Weights of a small image flow-matching model: 11.2M parameters.
Rows from block 9, named by matrix and row number. Each number is 128 + 24 x the weight over the matrix's rms, rounded and kept within 0 to 255. All counts start at 0. Numbers have three digits each.
# skip: long skip projection (model.blocks.9.skip.weight, 320x640), inputs 0-127
skip.36:158108136123136127127145147131129139146103101149155128132136115084154095159155130154108139137104137119116096104141116128125102115134089132157081148122135157111136169130136154148139153097093127141161144129141139091188174133130127134119130106118129131155149110123130139161151089110110124139163155125167136157132125112114107105152112140159105126113161146118157087121128182134127170127122
skip.37:177133097175128142149140114120142131132114128100121110103082102113132082149129138097129119119158061138113167134112094100144159135130151122115170140124149137114130143170092119110154117108146109129113133133097111104156081123114103158169182118127183137095107078121114135117110142110136114121106124092131129141104128128141129173117122143127090110139102174100148124116109094111125119145102
skip.38:119142099105105153164112094135144098136152124083117097119144101126121095133151105146134143177159111127100139122150151128113115125108099121139118103126145130153161188136136120125123128117144079133148147130128110150136104102157137161127109168096077152124128110112150125122162129133113139125152149146153127183106128136169138122120197145154131174161098152117127113103123139127152113126121
skip.39:114147151115084105087085085110118149168180118136112101170125147091213138137170099106124096188139158119127126116111119140141147105126107123142115145144117152139123124086091098091115148143137113142135070081125156093103098131137120101155153131154156121140159125156095160129107074123113120113133170107100149113125146116110140102175154135148115139091126129126120133149102134126165076129168
skip.40:077102157106110134063131124109128143113119110104105153111161129169102130142133082162111142133136079161116118071151100133136129122141099095153169126121140152141151160105122135126135118143144135142138089145114079150105184125136105093101138139107128093134134137129132125080076110097130164158131118140104139169130119094144136116103155108121126122138121105131143119123129109140124161105105
skip.41:120137103144157134134168111148128121160107107126121144134120129157157147125125155135107098115092177132126144130129117151140144116099102146151113139110163116148168090130133121128114145165144111135124080127091113127158100120128157121120126124112122132138149145132137148114146121128117119114124141111135098133132104127095136115106139125116101111131133138107111082116149117110139167111093
skip.42:105108118108117084163137109143142103135134119123116131107117160135124135108104100174113134109110131130132095143149149113093128129112113144147109155106132110128143115139128111121119131135099115119117112110156132128086128085113138134129074153156166141098134150141125138165144108106112106093091080118125107149140168168148135150132110118099139173139129091111158096159150157107126137132130
skip.43:097153089096111096083118107158215115178145100098092136185118125155077145146189113143140106162101128141118111109137116154151145095142085106118119107130070096116110124107133111133125141151159151094121103070104143135130183185173155084121142101154128105106117113162082122083149120101130121150139150114113133154124110158110153152109076127103170098108133138077130140113175160116156130113141
skip.44:080122131128141130130124118061142131144118121123089114135117125105109151151160107125155129128139133125049126102165133078164107107135138135138131129163110158100126109072081133138144128113130189159160164105117071152057120069205152132160095173107119124120128177118187136156144128100129105145072149117086110172135111146102135128088150188156122108125112113102083135124123132143109159145127
skip.45:164132159146117151098126151122114113110127136137154093146152123153148115111088169137130132130165145128172098146153170131054084101202163153131113168121104125121156129160140109138134094118193071102148097084145156069113137146133155113128129102134139107200145100152121152088161105134154168108156126100117124113119090158101118115089158138156124160135100127090111112141137171149125123079160
skip.46:122145151103147143114144151101159088168099143163093092130116135173121157099117160115110137070103125076118119113180107129137112108100084174144118121113186157105136135129131129155082078123101075164121111127127184109094110145101097119133102123066115089075159097108120125108150168098115155111109130153111122147151103098117085135109064124121170146106116120142121109135170185136127167091138
skip.47:145105129122164112065158114128083127134144114140128162168127100149103176131128128104136131102121117110130127155142194102119178159158127127162166174126124116146151090129151132102133142132147152164146106136122111114070148093133073115113113156087172140148100118134133097126132159150159119110133118139180159154141124130122163156128152147110131151073110119101102076131144148137113154109113
skip.48:159144123163117120188107136131167126058163075082095123174150131110133127151142118126159121153132100135111156121118166160125167124128106115125131108140124145148141139095144150085176130139119106107137104158127097114142088148099119127119125167134143103103131151158157138190078160141123166172127160139110107150110164106136130133109108136129141122100121126067103108073158136141157153150152
skip.49:086113129112158123128150137139160149116106168110135149147165112142111158135144116139112186164132139122149113178091128139144132135115118113113155110132157136135088109119112129135154137122118155143155154107146114127104087129129157147135161125130151146113161142147084114085133125157143106103118103139123133147134129193147173088133106112150160125104101122137137154096108127119157122119086
skip.50:137082134110164193105134111091104090143104119152138152121124101153131144136079109174134143160140129134107136118084147118136113134072144132133113125136108117102166120125146118091110165139151170132140161115122142139134100125140107142129142112107093109162148147059113131132108099165108107131115112152124115163125121098144139104126166125137116101116112112157149187104099138128091164151130
skip.51:136150087121129112142149129088137145098163115132107109122147103152134106137111130149140102146149117176136171099176119127121165138113104124099199170141158173170117136179124132117098125132154076180159173158150124078115155144177088163144115149113104125144097144193120144139102140116109113163116117121145135136155146129121126105079116173133150156118162122130097128163059099073145122142093
skip.52:132108170149158104146158127108116191171105139155132097151129123096123121156117145114129163135113150115123202102111174126101170128156064102145120167122141092133121131145148145129122113129127143117109116191165155129109112159122150151145089141156143114128152148111145132129105115151085132199137112102104104139138098091158140109114163167166099103095140141119124097156128114107131127133130
skip.53:136080118138154131133118096119081123165139088129150158128062163132143167127164128130141117136146130106112108130113113102141150124060106117141120120126145131137130113106146125119143136115126147110110090160143114120157122136139091125149156065098161118093123119108125121130140097147154163144126102136113082144172113120174107125149124132127118132117165156134127102139143130135148145113143
skip.54:141124077113129119098115138121099188122170090092160126152133117131112128139112142097111144155144148111187141136128189088186124139128134126097116113143153148107145157124100104138154169140127102147125151146118173085123114117170126144155129144155176101178110152113101131110112135168116111138130137147132129129113136162145086142119119105138110118109134124103125098121165136125094134179167
skip.55:131161119105145138115135140152139135111124116126153146110118134099128079151127119104112110116114124138127108133098150137136152096117105115130139121146151147136107133142090141095142124123107124084154093158160160076125148119103120149148146164152168126122163095144069155127122150167136105116138112138155156145145149107101098130123137093103152131134159151105132100115106093126168132135137
skip.56:172098127101107165151136109100137098155097148123097127112099148105112124116141111132117131137131150171074110103148094169118116122136139119088073110133149153132118139098134139127141119141146162127155112125122139143128109161130114124140136115113131113134146143142158144139123124160141125155129091166108136104106135126069141113125143150102156166130160178099106173096131108158145144125112
skip.57:126115125156136165099093113131092112091121138090160143129134132164095128144125168098121184125146119160083155111122158121083111115136143071153141175135130173132114163115121113149111142121114115115099113052131100154104137128119092173117126136190154132093153137133132125149143123154158098082145102118131145165139133130161130147132127148139087078108119078093149152095108102113129117104140
skip.58:143161109144123108163148145094118121116113097126097144107123164145163130148152140105123084151129130140148156129076099138106142164075139142132111108127145117112115089161104104107148112157133146103110143118125075132128132113096142116130123184152075116148074104118084123111114121129124103142132129096108111109115156163115105159133078112113123100119128098144132096167115119158130157169147
skip.59:147099108119086102069118161111188162161138119108127095153153124130121107106115112094114083126178123133126139102135116139138124135122150162142126120131154153119129074130126116147103141113144153108131125084120132146136143125147113139180108135100135131079131113110108112137115115109140151109099101110122099121147097101111129114121081074143140141125152107136110137127121133157137145168170
skip.60:089107159119146116138109156148124126110146116161127130131147114109113110119086174125114141161110110120158153131116098136092151151132161130134122136129135103148132137120127142111133117158119181085116157149142120108065170121151116149151139092110128152114098095121139104127114119112106099153119107157099124114171159114145096119143112097155110134117124113132111130135149108121106130153159
skip.61:128126136137114121126122130095093129159138078136149155129144095123100127104132137132135159124123126139109119145116183096059110142163141146150129133137109155143156140113110134111100138144121095149131127161111146120103146143194136166122125127117152104154070059080199108116155142175141098105156105140117133116127151133085107140137152160156133144107130127059147198150098152092107120114140
skip.62:136133146101120138117128115150134100199137175149171101121146135120110135144138115160111160119161151119172133132144133103074116130098119105109146134136171171104133124134125127119106127109173123103090100166157162104145140120082129175159093106103141135101195173135117129125081076112122164086126116109151113151123118110119109101131108139147123101100133094105145177095141132087097160100148
skip.63:154155119156148173139104142163146169124132128132123138134161130123142111114180122139142164118058135168139153123076135099159135121117114132166155141123153090122147098140138120119149112126143122129103154141124149128107139150082113124091150119135156115146130132154099116086138137088101116099117116119125113157132113107107136139113114104095162118151093152139098088121130129132104101155156
skip.64:086153121169108119098125135130112135076115131135109139095108136089134128122138096164127149123110129175133153124080112108075072112129159133107149130123190127109145166171143110126124167134106074099149103133118105109124110123111160090141169147118096116124104138128141130120124161074118109126134109118095124113175144133118070121145122116121160143075141186154142099140149093141133141108110
skip.65:138124153133123167108089144121162094138118095132113134118124163145137109131126115109143114113156127080139114121106128144136165066133087100136139099117105110144151123131090095092129111094130099118117167111136166095124145126135135111086124130129162145140124171148084142108106132116141103077105097097111148143133118136127107123150100119131121140175096130175101155158131132129126172145140
skip.66:132114120178102171156129156140097119099135103131086136136113108151110147133094135176133105155173158120112104110151116055132158116145126120193115120109129133138116094137123145129147156140099154071124117117134170140136112156110145114129132134120132119127107177142131139108170097119146157159170187127099114160122103117142159146144176122090102127096127135100114135104147127129115084119170
skip.67:159078146146102123107149089134112103140119138143096085106107122196127126120115134163102167096122138115121113088152092081138150109110090073119166092143098142126100102132125126120129154132118119133153094113104109174158134151080090088123127129093161119156146116152156114141069132118131169167139137147154133139140108123161131151145140117148134131127114169132097140101127129115142110122139
skip.68:156147137097137121116162119127108144151114184162107112160168131184118054098135202130144136176138107107097104088161142110155139159159126100171106121131107086153118108136119128110109194148117141114139150083088110138127113174071149138144111151138167130123114070122104113148150080159142075150067121092145129113157099121129205142147164160135094121142092111140172144158082119102095117074118
skip.69:123165136133083087096128160116133152122109168107130153131123085160135103093105138157125113127143116108096146101128119108117084129140096140175106116136132114145142127145128144146086134129090094152134098136121100114124111188106153064114124109155163137089178123156129131112126132154158147092134136100096140164142127123144140138154113138128150122115120089159149194108114134122106144100138
skip.70:128096113121117154129130125135132137099132123095102106157146119114103106080157110129138139090130096144126137126147158144112140130112100099107124121131123115122145187133159114124108161128123149120134127136092106144123143098118125178092132133098142139114123164146125132117141159123106131131119073121124131136100107129150145129144122122144141111128127154128131129084099130127121129188152
skip.71:145126125087145106122122140135145131165148106095096157138144122105140166134141114107152158126135140138122107099126118149105093120118118174146110186133143174161141138135092136112113116134118115147107128092135136082092130139178126136088136150169162145090131120137117139137169131120089142136121140154165109084086134144083083128124132174119201148170154111098116088109135165178098165069127
skip.72:113144125123109143144137128128124134114149147130122122125143136137137106126104124136170128134132153106106131119149121144135110109134118103140124129125132118127112098151130158118124130080127120124157116138180116150117125121114131132119101140114155112130133138116133100128142133129122133157119104107136129131142127117128119105157137111127110117142147137127125127101125120103134144109114
skip.73:126140121123100128125127137139121126133120152128138151127121120094129137140122104117177131131138135124147132116121111121125115101134111130135126130151110145117083145141118175124128139083124113137139140118185140122117124092127096141144128120144125123139136106115124060129142110116123119143125161117146135107119181130109142139155145140133133127112094125127127140130139137132149153120130
skip.74:128172117148109108131151090104099114157127104111142151132152109135132119160122124108144120201099149148087139125140126146138133139110119151096150125128106114106137144131127123143124146131111166144136127079140151143124100126148127148124102107135130137129127100172096099091097116154121097090134073091111147097126132122142114145101103159118145121128171106133082166105121128107149110139140
skip.75:151099150137129148101135102122098124111123129170137156127143131136113140124088143139099163127165142138114143139133115128103135111120137147135145147123103109151136090152155128138144154088130133121127113133148108099151109124119123168120141126132135095089127102134091137103099157115121149144097092166102092072132123160166125148133146160099170125108110161130106171128130140127137129117142
skip.76:074119127078151128164115146129169124119105178168132131102133147124115139098142130128111166120141145110119169110133133127078135138105154134132119119126139149133150157150148144105155112104137115161134151125126117112174203132119140138148123154157127131098131087125126135106107169142116127126131149160166118075123084118115124120155141134101196111147125080127114143131086113152146143170114
skip.77:119116108098123144123114092138092102079140098110141126119131138098139151119071175119133110158114147136162112102110143171116171140174131178101083157116095102055129128120156160152094150138072112082136115094134167110085156137118116157112144129139146123109149195135103160107173129109115125083105098160168128126114151150096104137110119121142150173149164112132139112092166124118081117149107
skip.78:134139107094140149130159118131085144097175088121167128117109108121141137141170085126122127142113127099125064143126146132117120107134147129161155151143150144152126185127110105125094071143097159107151120128139131100126139114126185144166121139109114117142082118123175142156107130151126127118146116141133140126137124145125087095125168108150102141131140125117137114147122117148134103101150
skip.79:149086143150087121122131140129131082140152075116115117096098110102134134133108137116143081128156178123148164134109130122108155097126102156125093121130134095180120130153159121097115092120110135173126090103105110140153116186115142164098086146098132122122119085126118162110179191096107116096105126145138134111123114139175125138111122169172144137153125139145072149176132116105117097171110
skip.80:097151111132145151111127133118145088097110130148137175115111149106103142138073159120157109092101129147137135152115106114068120116126171089127092130112189122144094102124096134129087152131125131106160109135144149137161148167136119140121153153130119120134120130107167128165146155140126098140141111105120124129080120098140100134147142106120160087094085144095112171120108115116113142112102
skip.81:136090112127126138103141154119100150084114121135145115142102102150118137101135123137116123113147106088108142121163139115146134129090115127168080116134129172155125130105149125108141104144113142120151082111125080134127135142078117123145115127107144128161090093116135138126146173114087150108138192146134131084133143110117154157159170082120146144079104110088103046125140132101146118125118
skip.82:115094117099111132123096152098106140117128135123140129154144133087108142087090113168111099133175132162124142167112161118136126156142112120135113115119119152162124097135182120106135137112144092139140153132133160138102134130165120087110113140106086134138133163129124122073095140107135099159133139169165108107128177138118168130120154087114185165124150148083138112111142152134121122170109
skip.83:125178112156095178122070150130120094158102128119125098085140157138141137138075148093166126169120115086104144179162198120136149125175174161118123142124097068095119107125158136167105106144170160125120131094136116132141134170109153072174152096114140133166130113116134138106138101141146116144136100159159105102108099143084176139127134129062139179148129117112176140114124106084128089098112
skip.84:085167149105123144126126147140165165137114143114148116146110134117149140114124118140126131127138116128133141135089131124117104168127108136108092144125146126140121131112145142091157084157129132140164166138144137089126117155169134124144138129124107088141129118114096108097108123156137173126103162137137140099098149098087138138100141107163159156135105126146184148140142130114102130186144
skip.85:108167149121132119083129128096084149161166119102141154127151136153146164125122152138145112148110127076105137100152128171126138121089157144123140133139143127085114161131095097112109106118132110130115120121123156082151168134110096132153152136101143123145123073140100130128160125089125137152156154132136155099098055119067104117071150143125110106169140112111144109134110136089091121083130
skip.86:097141149166121150111112115111143145142113086159130087146156129123142107115133124187123147124109162118128157136160111127133128113099152109134134129124137134139102089144110119124113121114151146124136112102149108101165158154103140117122120126119185139171061155137106127158118153074119118107138122105160122114117155163113139118111103099130095124131116114147128137148123133083106106114101
skip.87:093114129125141115134145147137091135142120129097163130074113114095121128130137147096111125153137118126098121148154150148110130138141134122144096124126113097106114160136116145184150117131118153091108107126127133132106111115118154144126122104166166126116147101133145141080120135149109146100139075135144123121141137126093137102129120137164146162112150125142142136131136151119119119146152
skip.88:143135151145139125125115121147093141120112114141118141132143145124135131126111130126111118159094139123139111108184151157101152137113124117098122115130144150112141155141163137146106128139090148142125124110138150175124155126095150103137139097149097128155155128130121091132119120125119126139169122154110139104120108101130148130105114115121146100123142138129094095108115125140143089144131
skip.89:133089137155184154136117128167124131101124132149121146133148131147146143124130116098126125101097102155126119159130133140112151103147121160154128136121122130165150131121089138113087058106110111109129147113145124128142097128117168083115129092112111135074146119115105131081149168094133148159155104157136098108121114121137161112110134107121130109113121112140087099141142162202137135085122
skip.90:158133105162120162212145114171187100109138092120163181120161103129137153148143145145158111090095117116135111115114125141149120135119106139167094128128126152079170154138102138158126147133136123123163155116134115085133154121116131124135120130148114159136122156136090127129138126132173158103162148127123085142164126112146117174084124122166123140163118126139149127106095105118073133173181
skip.91:129143102111101118168117127137114149103134142130142134114105118111137138115142094095138104174146129108162112111138103091170113125121126076198132103124115146127137146120142135142159146139135138151161101103126096169136131122140153162147126122113136101109121115136137131073144111171149131184149138107162176125115105111103182107138174101117191128139193139178126104177100107108150110121120
skip.92:151089134119154122120114152148157121074092129122140168122113124121088173179169088139105188147114085160139079150109100141096096125117082102111135098114154114118146128108063126121112085144122109118143180144151154134114126100150131141139137122124140141102138126138134117120139144130128102106138111153183111115111161176129082121136119113064112122165156117123118090159097149159089153076142
skip.93:145111136153169147125116135132109123115123111110150127101113138143148111140169137148121155146155171137137147146111104137154136127106130105117132116123088129148108111117127106134141152114102144132141120123124138121118149101154112114111110146149130163108142118164129132155123165132118132113119123150120159118161184169143044073119114134138109147098157156099121111171190131137140129152109
skip.94:096132118116144103111169097133155156137118134144117110122119181097087155098158094157125125143092149145088071098145124151127104143161138132128133135124152126144146164121135117113128130139160170099136122101116088147156158117151122154146134084146117119140042139142114132128155109111112112076126136099153131121119115122140136132172101111135153113149157155145121107159142098128119157119097
skip.95:150137132121121124139096117125106139135102099141157104104142130129136118173095136110142170118135160104135106091134116150162144113164129130156082108121090110076153120148165120139103130106094153100136116131142117127121117124141126132140160146135186118070135112123104156132124136128129110145138108100102131128072129100131128135148120109098119126152136134111151094145164089125125150101144
skip.96:132145135131144118127119097125109101130151124161114124067113134131130111110108156116134124132122138129129111134140126156111155145144119163091099102147054121134109085186125136126101128142119122055142111145124091163086112095085124128164122144118116164099136122089117148126144139152159173136097120123111097149156103126101105111105175140162148155171145109133134118088182119113103104099138
skip.97:104127140147137109159130157114126113082109150133178156091065140131136135168162143084131134106102119106126114129136110121143138134107132145172095134138140144102114148131102116109133124129149137118154117131137143160094119099138119123141148177133166139063161073140115143180122112111160167125145139141113176140112083136158141145167087136079143151121111165168153101171121088176107129164153
skip.98:132138113112108132091132109103141135163109120103104147138116110115136121119142136099103131108117129100086144145157145142130129113113110136125091136122138135155156093101097101107120117180126124129137105129089130141126129125156127113131134126105142119139122121111146147142107130146153110106124133112105114122150107137113112169124146154118119138118131132128115155107123136119120123154136
skip.99:093100131110160111089144162068111131159109146123149136092105109130129079137134137158114118165097135165142120138133142160113157109140129169111098133144120079154109100086154150101108116120127110127137143114138138123130121170115134130141158139121091134129108114060124129115212165184119106128182130140108127134127118101089093121140141117093079124158129118078138114139140091143085127125074
skip.100:063180099131127133115108106126165116108094131080095128146149135119130137119168114142125123161099163136134129146131117152119102158073091136110142121132098139115114079142115140147158113143159094102183122145133119159121111145148100145147143187111099137174181167112126117147128142125140103146120132132120123172158081114080143119099090119171164115129111103112130135137143146127108092110113
skip.101:147083130144128179108102162139149096140100115118140133121139124128093151100136156120142128164147102152136145109130111114167091110152156119114096136123101141142142091147143130118125152107143140109163147127125097133085149113126131116142133124138125131139156128117127170111144144125142149087131132145133128163139131129109176130124129162119110151146105104094136154121084113125125120104192
skip.102:143110173141153108096151145123086105138100133107169131158078121140104156131129162134150137130160154123090109131111130122121163100112146104145087144126175136135128102056125132179077156128146157084112114102149129109168143182171095132134136163148114140127180134154118101111086138077106149126168183131167099117120119121154128096099138093140140151125169199123147103152120131133160118079120
skip.103:121104123150114113155121144130111115126159135141130136112117111087148130134121109122171131136138134132127130120118148139119132108154133150126151141145122130094087124147146167101115104073124119148119167103193148113135127105153107119144124122154129128111118117124150083151150130129131110138122132141114118129118179130130138125149150148148134120100122129112128154131134143129123115150123
skip.104:144135183119141066135108115146107155124160136129113092166180138131152103130123164175137150155127124152135132087145124140113113187136103124121080151103086113164149113152133144120110087146129128113137117213126150127092136134085134109112105157142169136098097077172159115149099179097113110123122140101151093101150105183120143131161112141135136182118072142088120120134135112180118132102162
skip.105:160127113152121123119088156154123094101143115147132142114133133172120106130127127155111121120160077128104132121091141112140099146110151133086119114129124145122102134093107143090105131113147157149118154122130131162151103109119102130150102114129120160089141101105083097131148134092117122109129118107148082150142088164156108103123125143118113106146135085107117116141113130129140129146112
skip.106:122157172138123143135083144159139124139161160122110155122111153116160146140147118130139134077164189106135197133130110106136162129160107121161139159130143111118110093148134121093126113127101171096082066144091129111113103094042124160153103130098151166082144150152159105116125168132121156154144097108157131112155145100103126095114123142142129141105141120099117116089155096079121132109118
skip.107:102085142173130114141152131128126095113174075124107078152115089151155150156151104135129127152125115114154128140116113161103149142117177140066150082122091144110116149137106133150157091100084185145119103093139128134186119134132152113136149055130122129138096118099128153136112090145113108078152111109134100086128116134142114147176125128163118086128179100118105143147100187103095121135123
skip.108:150125088148137135164088122120133123129124110109103099174144124157168167121121116103110144111141142063148125125165125133133109114140106091107124060130174108130135140096150117141148153159161102140150166165119112137144123094136160139123124135140111124128115140101139122158125169151110082168146106148118132152102140099180136131106160119127107109145111084127110126079166121110136125157129
skip.109:116109088176156149136151129118115131108134098141118168113117133103105113117128146140126178135093120143107140143114127142126129132107153152150117114109124094125116127149115109110089126130145092105118092115145149141168108093146156162104125121110140113145143127103125105119121149110121132127112133139129106086149157126125154142143155117139193089159116108109134086165128170118084144105135
skip.110:104150136086105119118105093081123130116139168108143133110123116175109140082120114171110105140124090133095137137154150148089123133127084099113137130115109128094117173125148140116122116105111150144153131133139154147129141106102105137155106044133115129117152132130121142126109129130141110125135125152189106134125121145143179110106138130120127153137141076111133193109112110119104142135135
skip.111:138125145127117160116123109135163115132126138092115103109111125125111088111142116163112120134121110130140075132148113134158103124087130134142090107129097162117124126076169149133125097134133108117128143137150106115106120161156156144128086091136127139142139072157115132104134146118150135123139145148138172134119154114115120118117130108090153127124136092133108160136140130132105113147149
skip.112:137104086150118109171100103145124084188138066130140169143083127168142148129105133112139119119154117106167123117173124152175180118134124102167128082124145170133135079088138144125144128109130177153123111119130159119168152106177157108139101113142085113120065126121133143108152165131167125104150125140152115096100091148130118122142138120078155156138149134130085136102106091104170145169073
skip.113:085095157078103113104126122149125164183142151152144166135139120117128119136153136139124118138136117092137145099150162137112145150123134125137105094111142153158173105127135117090133131139125118093099151158117090159121139128147133134140129146136154154147123099107113107113093128120143146132166152139135108139153140119148157153171121138159097091205122105158138082150135140123101097135121
skip.114:139092082093132124174165115143086121129148131121117129144135146119112142140135149117121140130128106117116096118091139129142112112128121123085139158114136151111119097119089154129125150106134140131163163179138151109102137157148125124128144127126104132125151112098151145168150149123122103119155116125125159113081118136114137124117090155133127121167124172121150150123135146129108101115112
skip.115:148161125143118116107067139148146112132117077101146146154143133152116096135131163137105185083160088130177115125105085128166109121135110089161117077125160154156131160128099117133130122117126111114109098132120201144122097133135117134137138134140138094103112128093105106135080122213102144141129204141140157090145137097174109151099168096128107114157146191143099092143139133126083100126146
skip.116:093089114141137148108131129125105115165098116142128133145111157118151119143139175128144106134165131116135071093161118123170113133096135169179147157115098137149109146100104089108150152132105120108135113171125114145121148145127134124147075115142135148138132105124147136110172130135099178117121148126131140124141135103087163125123073141174138148147128103155176099134193089109099106146116
skip.117:139103123149105135083161146128081076113119096136156124126110123129115125102092129119103117097129126151140137126126102143093107071159139104070093148109145134146090104113178108129124154130112171167134081095107159122131151085099141191112169129090107134087129086095134139148125096103133126138110116162089115144098160139103112132143095105110173134059143141145142126142162088149117164157124
skip.118:110137095112115159122115134121109161151107101142128145123121136127094080094106168092118138093148131153104132125124173131110136092178131115155064114120144140144118112166123116153125138112083162140107096105109155137129111145101146138145163171066106114113157096109146150132129175122137090157149107143134143140133125066053132127143094129108089145144114166097143112122133111086132136141173
skip.119:141120142119125135164127121122129151175115150148116068083093130093151112157101147134112116109117156136101123133130128086170147119209176157107153154130170114109156131153094156170082131118118169118161123159112192166163156139105128133130130108131146110120135117088148115128086138091073100154102103110184111133125100086133084180095124168157085100099120177165125171118158079104105088123127
skip.120:078112130105131104153103107153141131175138123135141159127141110128111156129115092141108105131128167114092134095161091112131081142064110127077173127129119129113105160128077110142096112128115114128161100099117153144095160122162133160109093115146118129060087085144193111144129160086074094070132169117107138156143097150109161119137076154108150106090118071158108112147148126164068136103164
skip.121:108098111122154167123139122147132141099125125135079137105126139160139115129142129082142109136114139141082137121127165137115119150098092151079156136132132159137169128166099104109160140115104123151129143138133127125113139162120120090146121115111132106140163137145158144121078106167137158150170095152092130109107101079115159112131138161107130148120142143155148158116132162139083138102150
skip.122:099133080070152106151126115158120134115162122142107145124115139123135125106139120123118173127148098146126121145084176140116092144140146116068109126125177094121082093137079093139122098141063122094112121136154149142092087095127135130132122103112092126109148108126085125132158166154132105132143102113129132170084146104126154118164086155055109117138137137128125105103122154144145113112116
skip.123:137138138177095157133109158093120164105118126113077144123067117081097185157132144122126121077109118129126107113147104117135091127137138131159059121127141132129153129158129149122169166136146108119117156147128097137135118128098118169097123112134167116154150215124123117121107185121137164173158101156133138112143092148117101148095079087121094133149117105127095151112130142074106178100175
skip.124:156133124150154115111110135111145111133085152099121134126116156178106124103116155131107088118078115137167103111155081162105086069146109124149122121147112146118101135155128113122147131139165124173140119094107147109141103120144174152115126138120129111147168092103132138100146161127165145131132113124149072107134139150093119118132136122134128146113155139174125115130097095165157154128122
skip.125:121074143100133141100117093120108119135140113113146137165109150140073148123103098083125140108129150100161092157141158146135122144153142138143141125117141147120160146119138107135115114146149079122166147136137140108106107119198124142152126114129164114156157116150136134101100179139136148146126103109130076146166127146114160116143110108144093149150141123117157122157151131140160149115157
skip.126:082122133112124122174123131084108162126122112156108147150110138127158145136137160095154113124153124136110140159151106179153156097096114135126153167129114128120100167111125120117131092105134089107129147144152126099133107086135132116132115116140120102125101122157091148130130130112118144120166122117126129128139117111159146138108077142131080145119168125137122142121120133086131101135118
skip.127:127133148103126060129144092105160140103104156124152114172121125163105136161149146128148132131124114150180137168151126111110118114144094128138099101121111089125169152117099130135103176109129110112101142134116146107089190124149182123117183113164123128097153122137131146144128148123094145155087134150115123106149161145123091147134128122126114142126104107187147146138149090146097138126164
skip.128:131077132122168141114107124121135132112092136125120148132130134157121142100138126161124139133111124159143082068171159064152120152076168111118128128127145158167106089096129137164125141132130144108122130197155144134088090179122110160120115133122158118148058107103135079151157140157129121136163077134152128180165123155149082119110140117140122113108124161103170146144123115113138113086110
skip.129:131116107135136141158134147085124126142135134125151118112117094149149113096130153118115162125114103186102102045114116109176122086201143126149159137115128147161122114150111127086078112113124114162103167096144135109108180149150090146127134160095143157113147156166111147145182087128164165150140137116130155117136105134136126155087168112123120156161091142136111053166079141135086124067111
skip.130:122107097146107139134134146146131116120168080120084117127120083161121121146120138116112146131127113154137147138154137092150128132138125130133142111122153146101110129102109122167200175132083096112090117134114167139119091173127087148106102094092137103118148154094145106098130114176145143121163180126109134073117103135112131155118142118122118109093130120102109130136165186108127144166141
skip.131:104143130119155142112138110133133130094120135105114124139148137111119176136112146155157120115131149149128174153148099113107109117127117095136124121123129147146121114162131161109154128085107148128131104158147139130109098152121134129106128119118152136128153173154125122114123139147118135099129099106124128121163112106154103119178102107109123138145115094132131132119133103120126117110126
skip.132:089151158105147074100099137125148161135179135102137113125181135139139137112119158129124112118124133139157124133123115120076141123138121131116133110141129052096131132173126122157137151152127126158105089119132151131150079093069113133103166139142131144112135137116160126087141149131094159171086102152183123164115127103138129103136151153148144135100154154110130135139177103150118098187174
skip.133:067100123129140141134071132128132112117150128096124145122121149193152112133142126143117095142167155108174139145131170117166131140125147150176137137136118112140173098126148148113129131132117105157131092116156121141160130109121166126143175147116139130088129141127141138122140157131113126114156144144093121159192094143114112077090124115092130136083133142160139084165130115100124118126163
skip.134:123169143127153160152152104151141109108119133106156158118141150102086115116106096089145144125096155123130089152112141164152139105139115130172135114114137077092134125124118130142151121160104119107147151137131138135128103070142147135141105123162080173161134154135182126122151146151159109113100113084138131166138199114126087118119181118139118127127127121132152110083126138110177091163105
skip.135:100138135143123153142121117152159122126143135174120121134154103102144151121123142136156092122144108128104149180120155124135156190160126083168143125125158093169151141134119142089174154112131127138134122133151169144163146126138123109105152123142134119116139093132134136092142147105134109120130133138116104148098119101096117131148129119114147090118117133088138130135130104116137148169120
skip.136:121137201143134098067098131119155099094121134095131164118140114135111114125150174157153152166137118107126136090126164154105155092163163088142133130138086132118123129095103105153154137144169107112113120111130114153112153121128109126109104124153155166091126150137163097107074125104132127133130163145156117150122114149154151095120156144122140094137129120094105131125104091101116166080175
skip.137:175151117121134117148067186137066120121110114126129122139120108160123089119164121147135126136107142172143165162072104117157095078124127112159134097120138141116148148147125147184180097136154124174136083181128143139127094140156115161090174103082126124145175133165124101161091143135149120147151132128129175120131139115099099144113158117096112167113112139149167147132083115146160147066128
skip.138:138144092137113118166123148137106167065165149083178118095092110121118101128105138107130102184121135198099187141152130096167108166125153114131139128131114114136121135142123139104130155135106130138107148109135118165150127121140158146088127177133147139140111086141150126138167141128141081143116156124085109130127118156186134162110169102150130180098105100098117076128146076166116063129138
skip.139:169076155169149149136154128099123126115140087154109159117134092153104135162119153147148155141095127146104105130126172181135107150093119177097093135128159144101159132148149142174096110110118158121143133135162079131144127137137125183128174143110120125148120183116098152179150100172153141134161163110132150167149142126113121125121126133102109149136135174119093085086072100110131152089148
skip.140:123142148120096134118116162129140175157113162108160106153115149100116134125122084136126171143112158111104180134096143132163118105110152139145168095120145085154119120148098097079155178124101115135121158128123093098140126123148137170109143122120190124134156121148139135148096152153135129110151132134112121124110123092153121131123122153111086135104111113112133127105168127102148128146137
skip.141:147159113128117137120103120152130098147126128142094115145138111098119150142103099113138123133135133119129125110160138146117133089124097149124132113115126152164143131107127125103119099124143103145116131129139137131118110117139124139146124138106117161154172105142130115143124150118111169108138146136161125140096128092118130142114138160123148151129110106154121135118141125134172115120110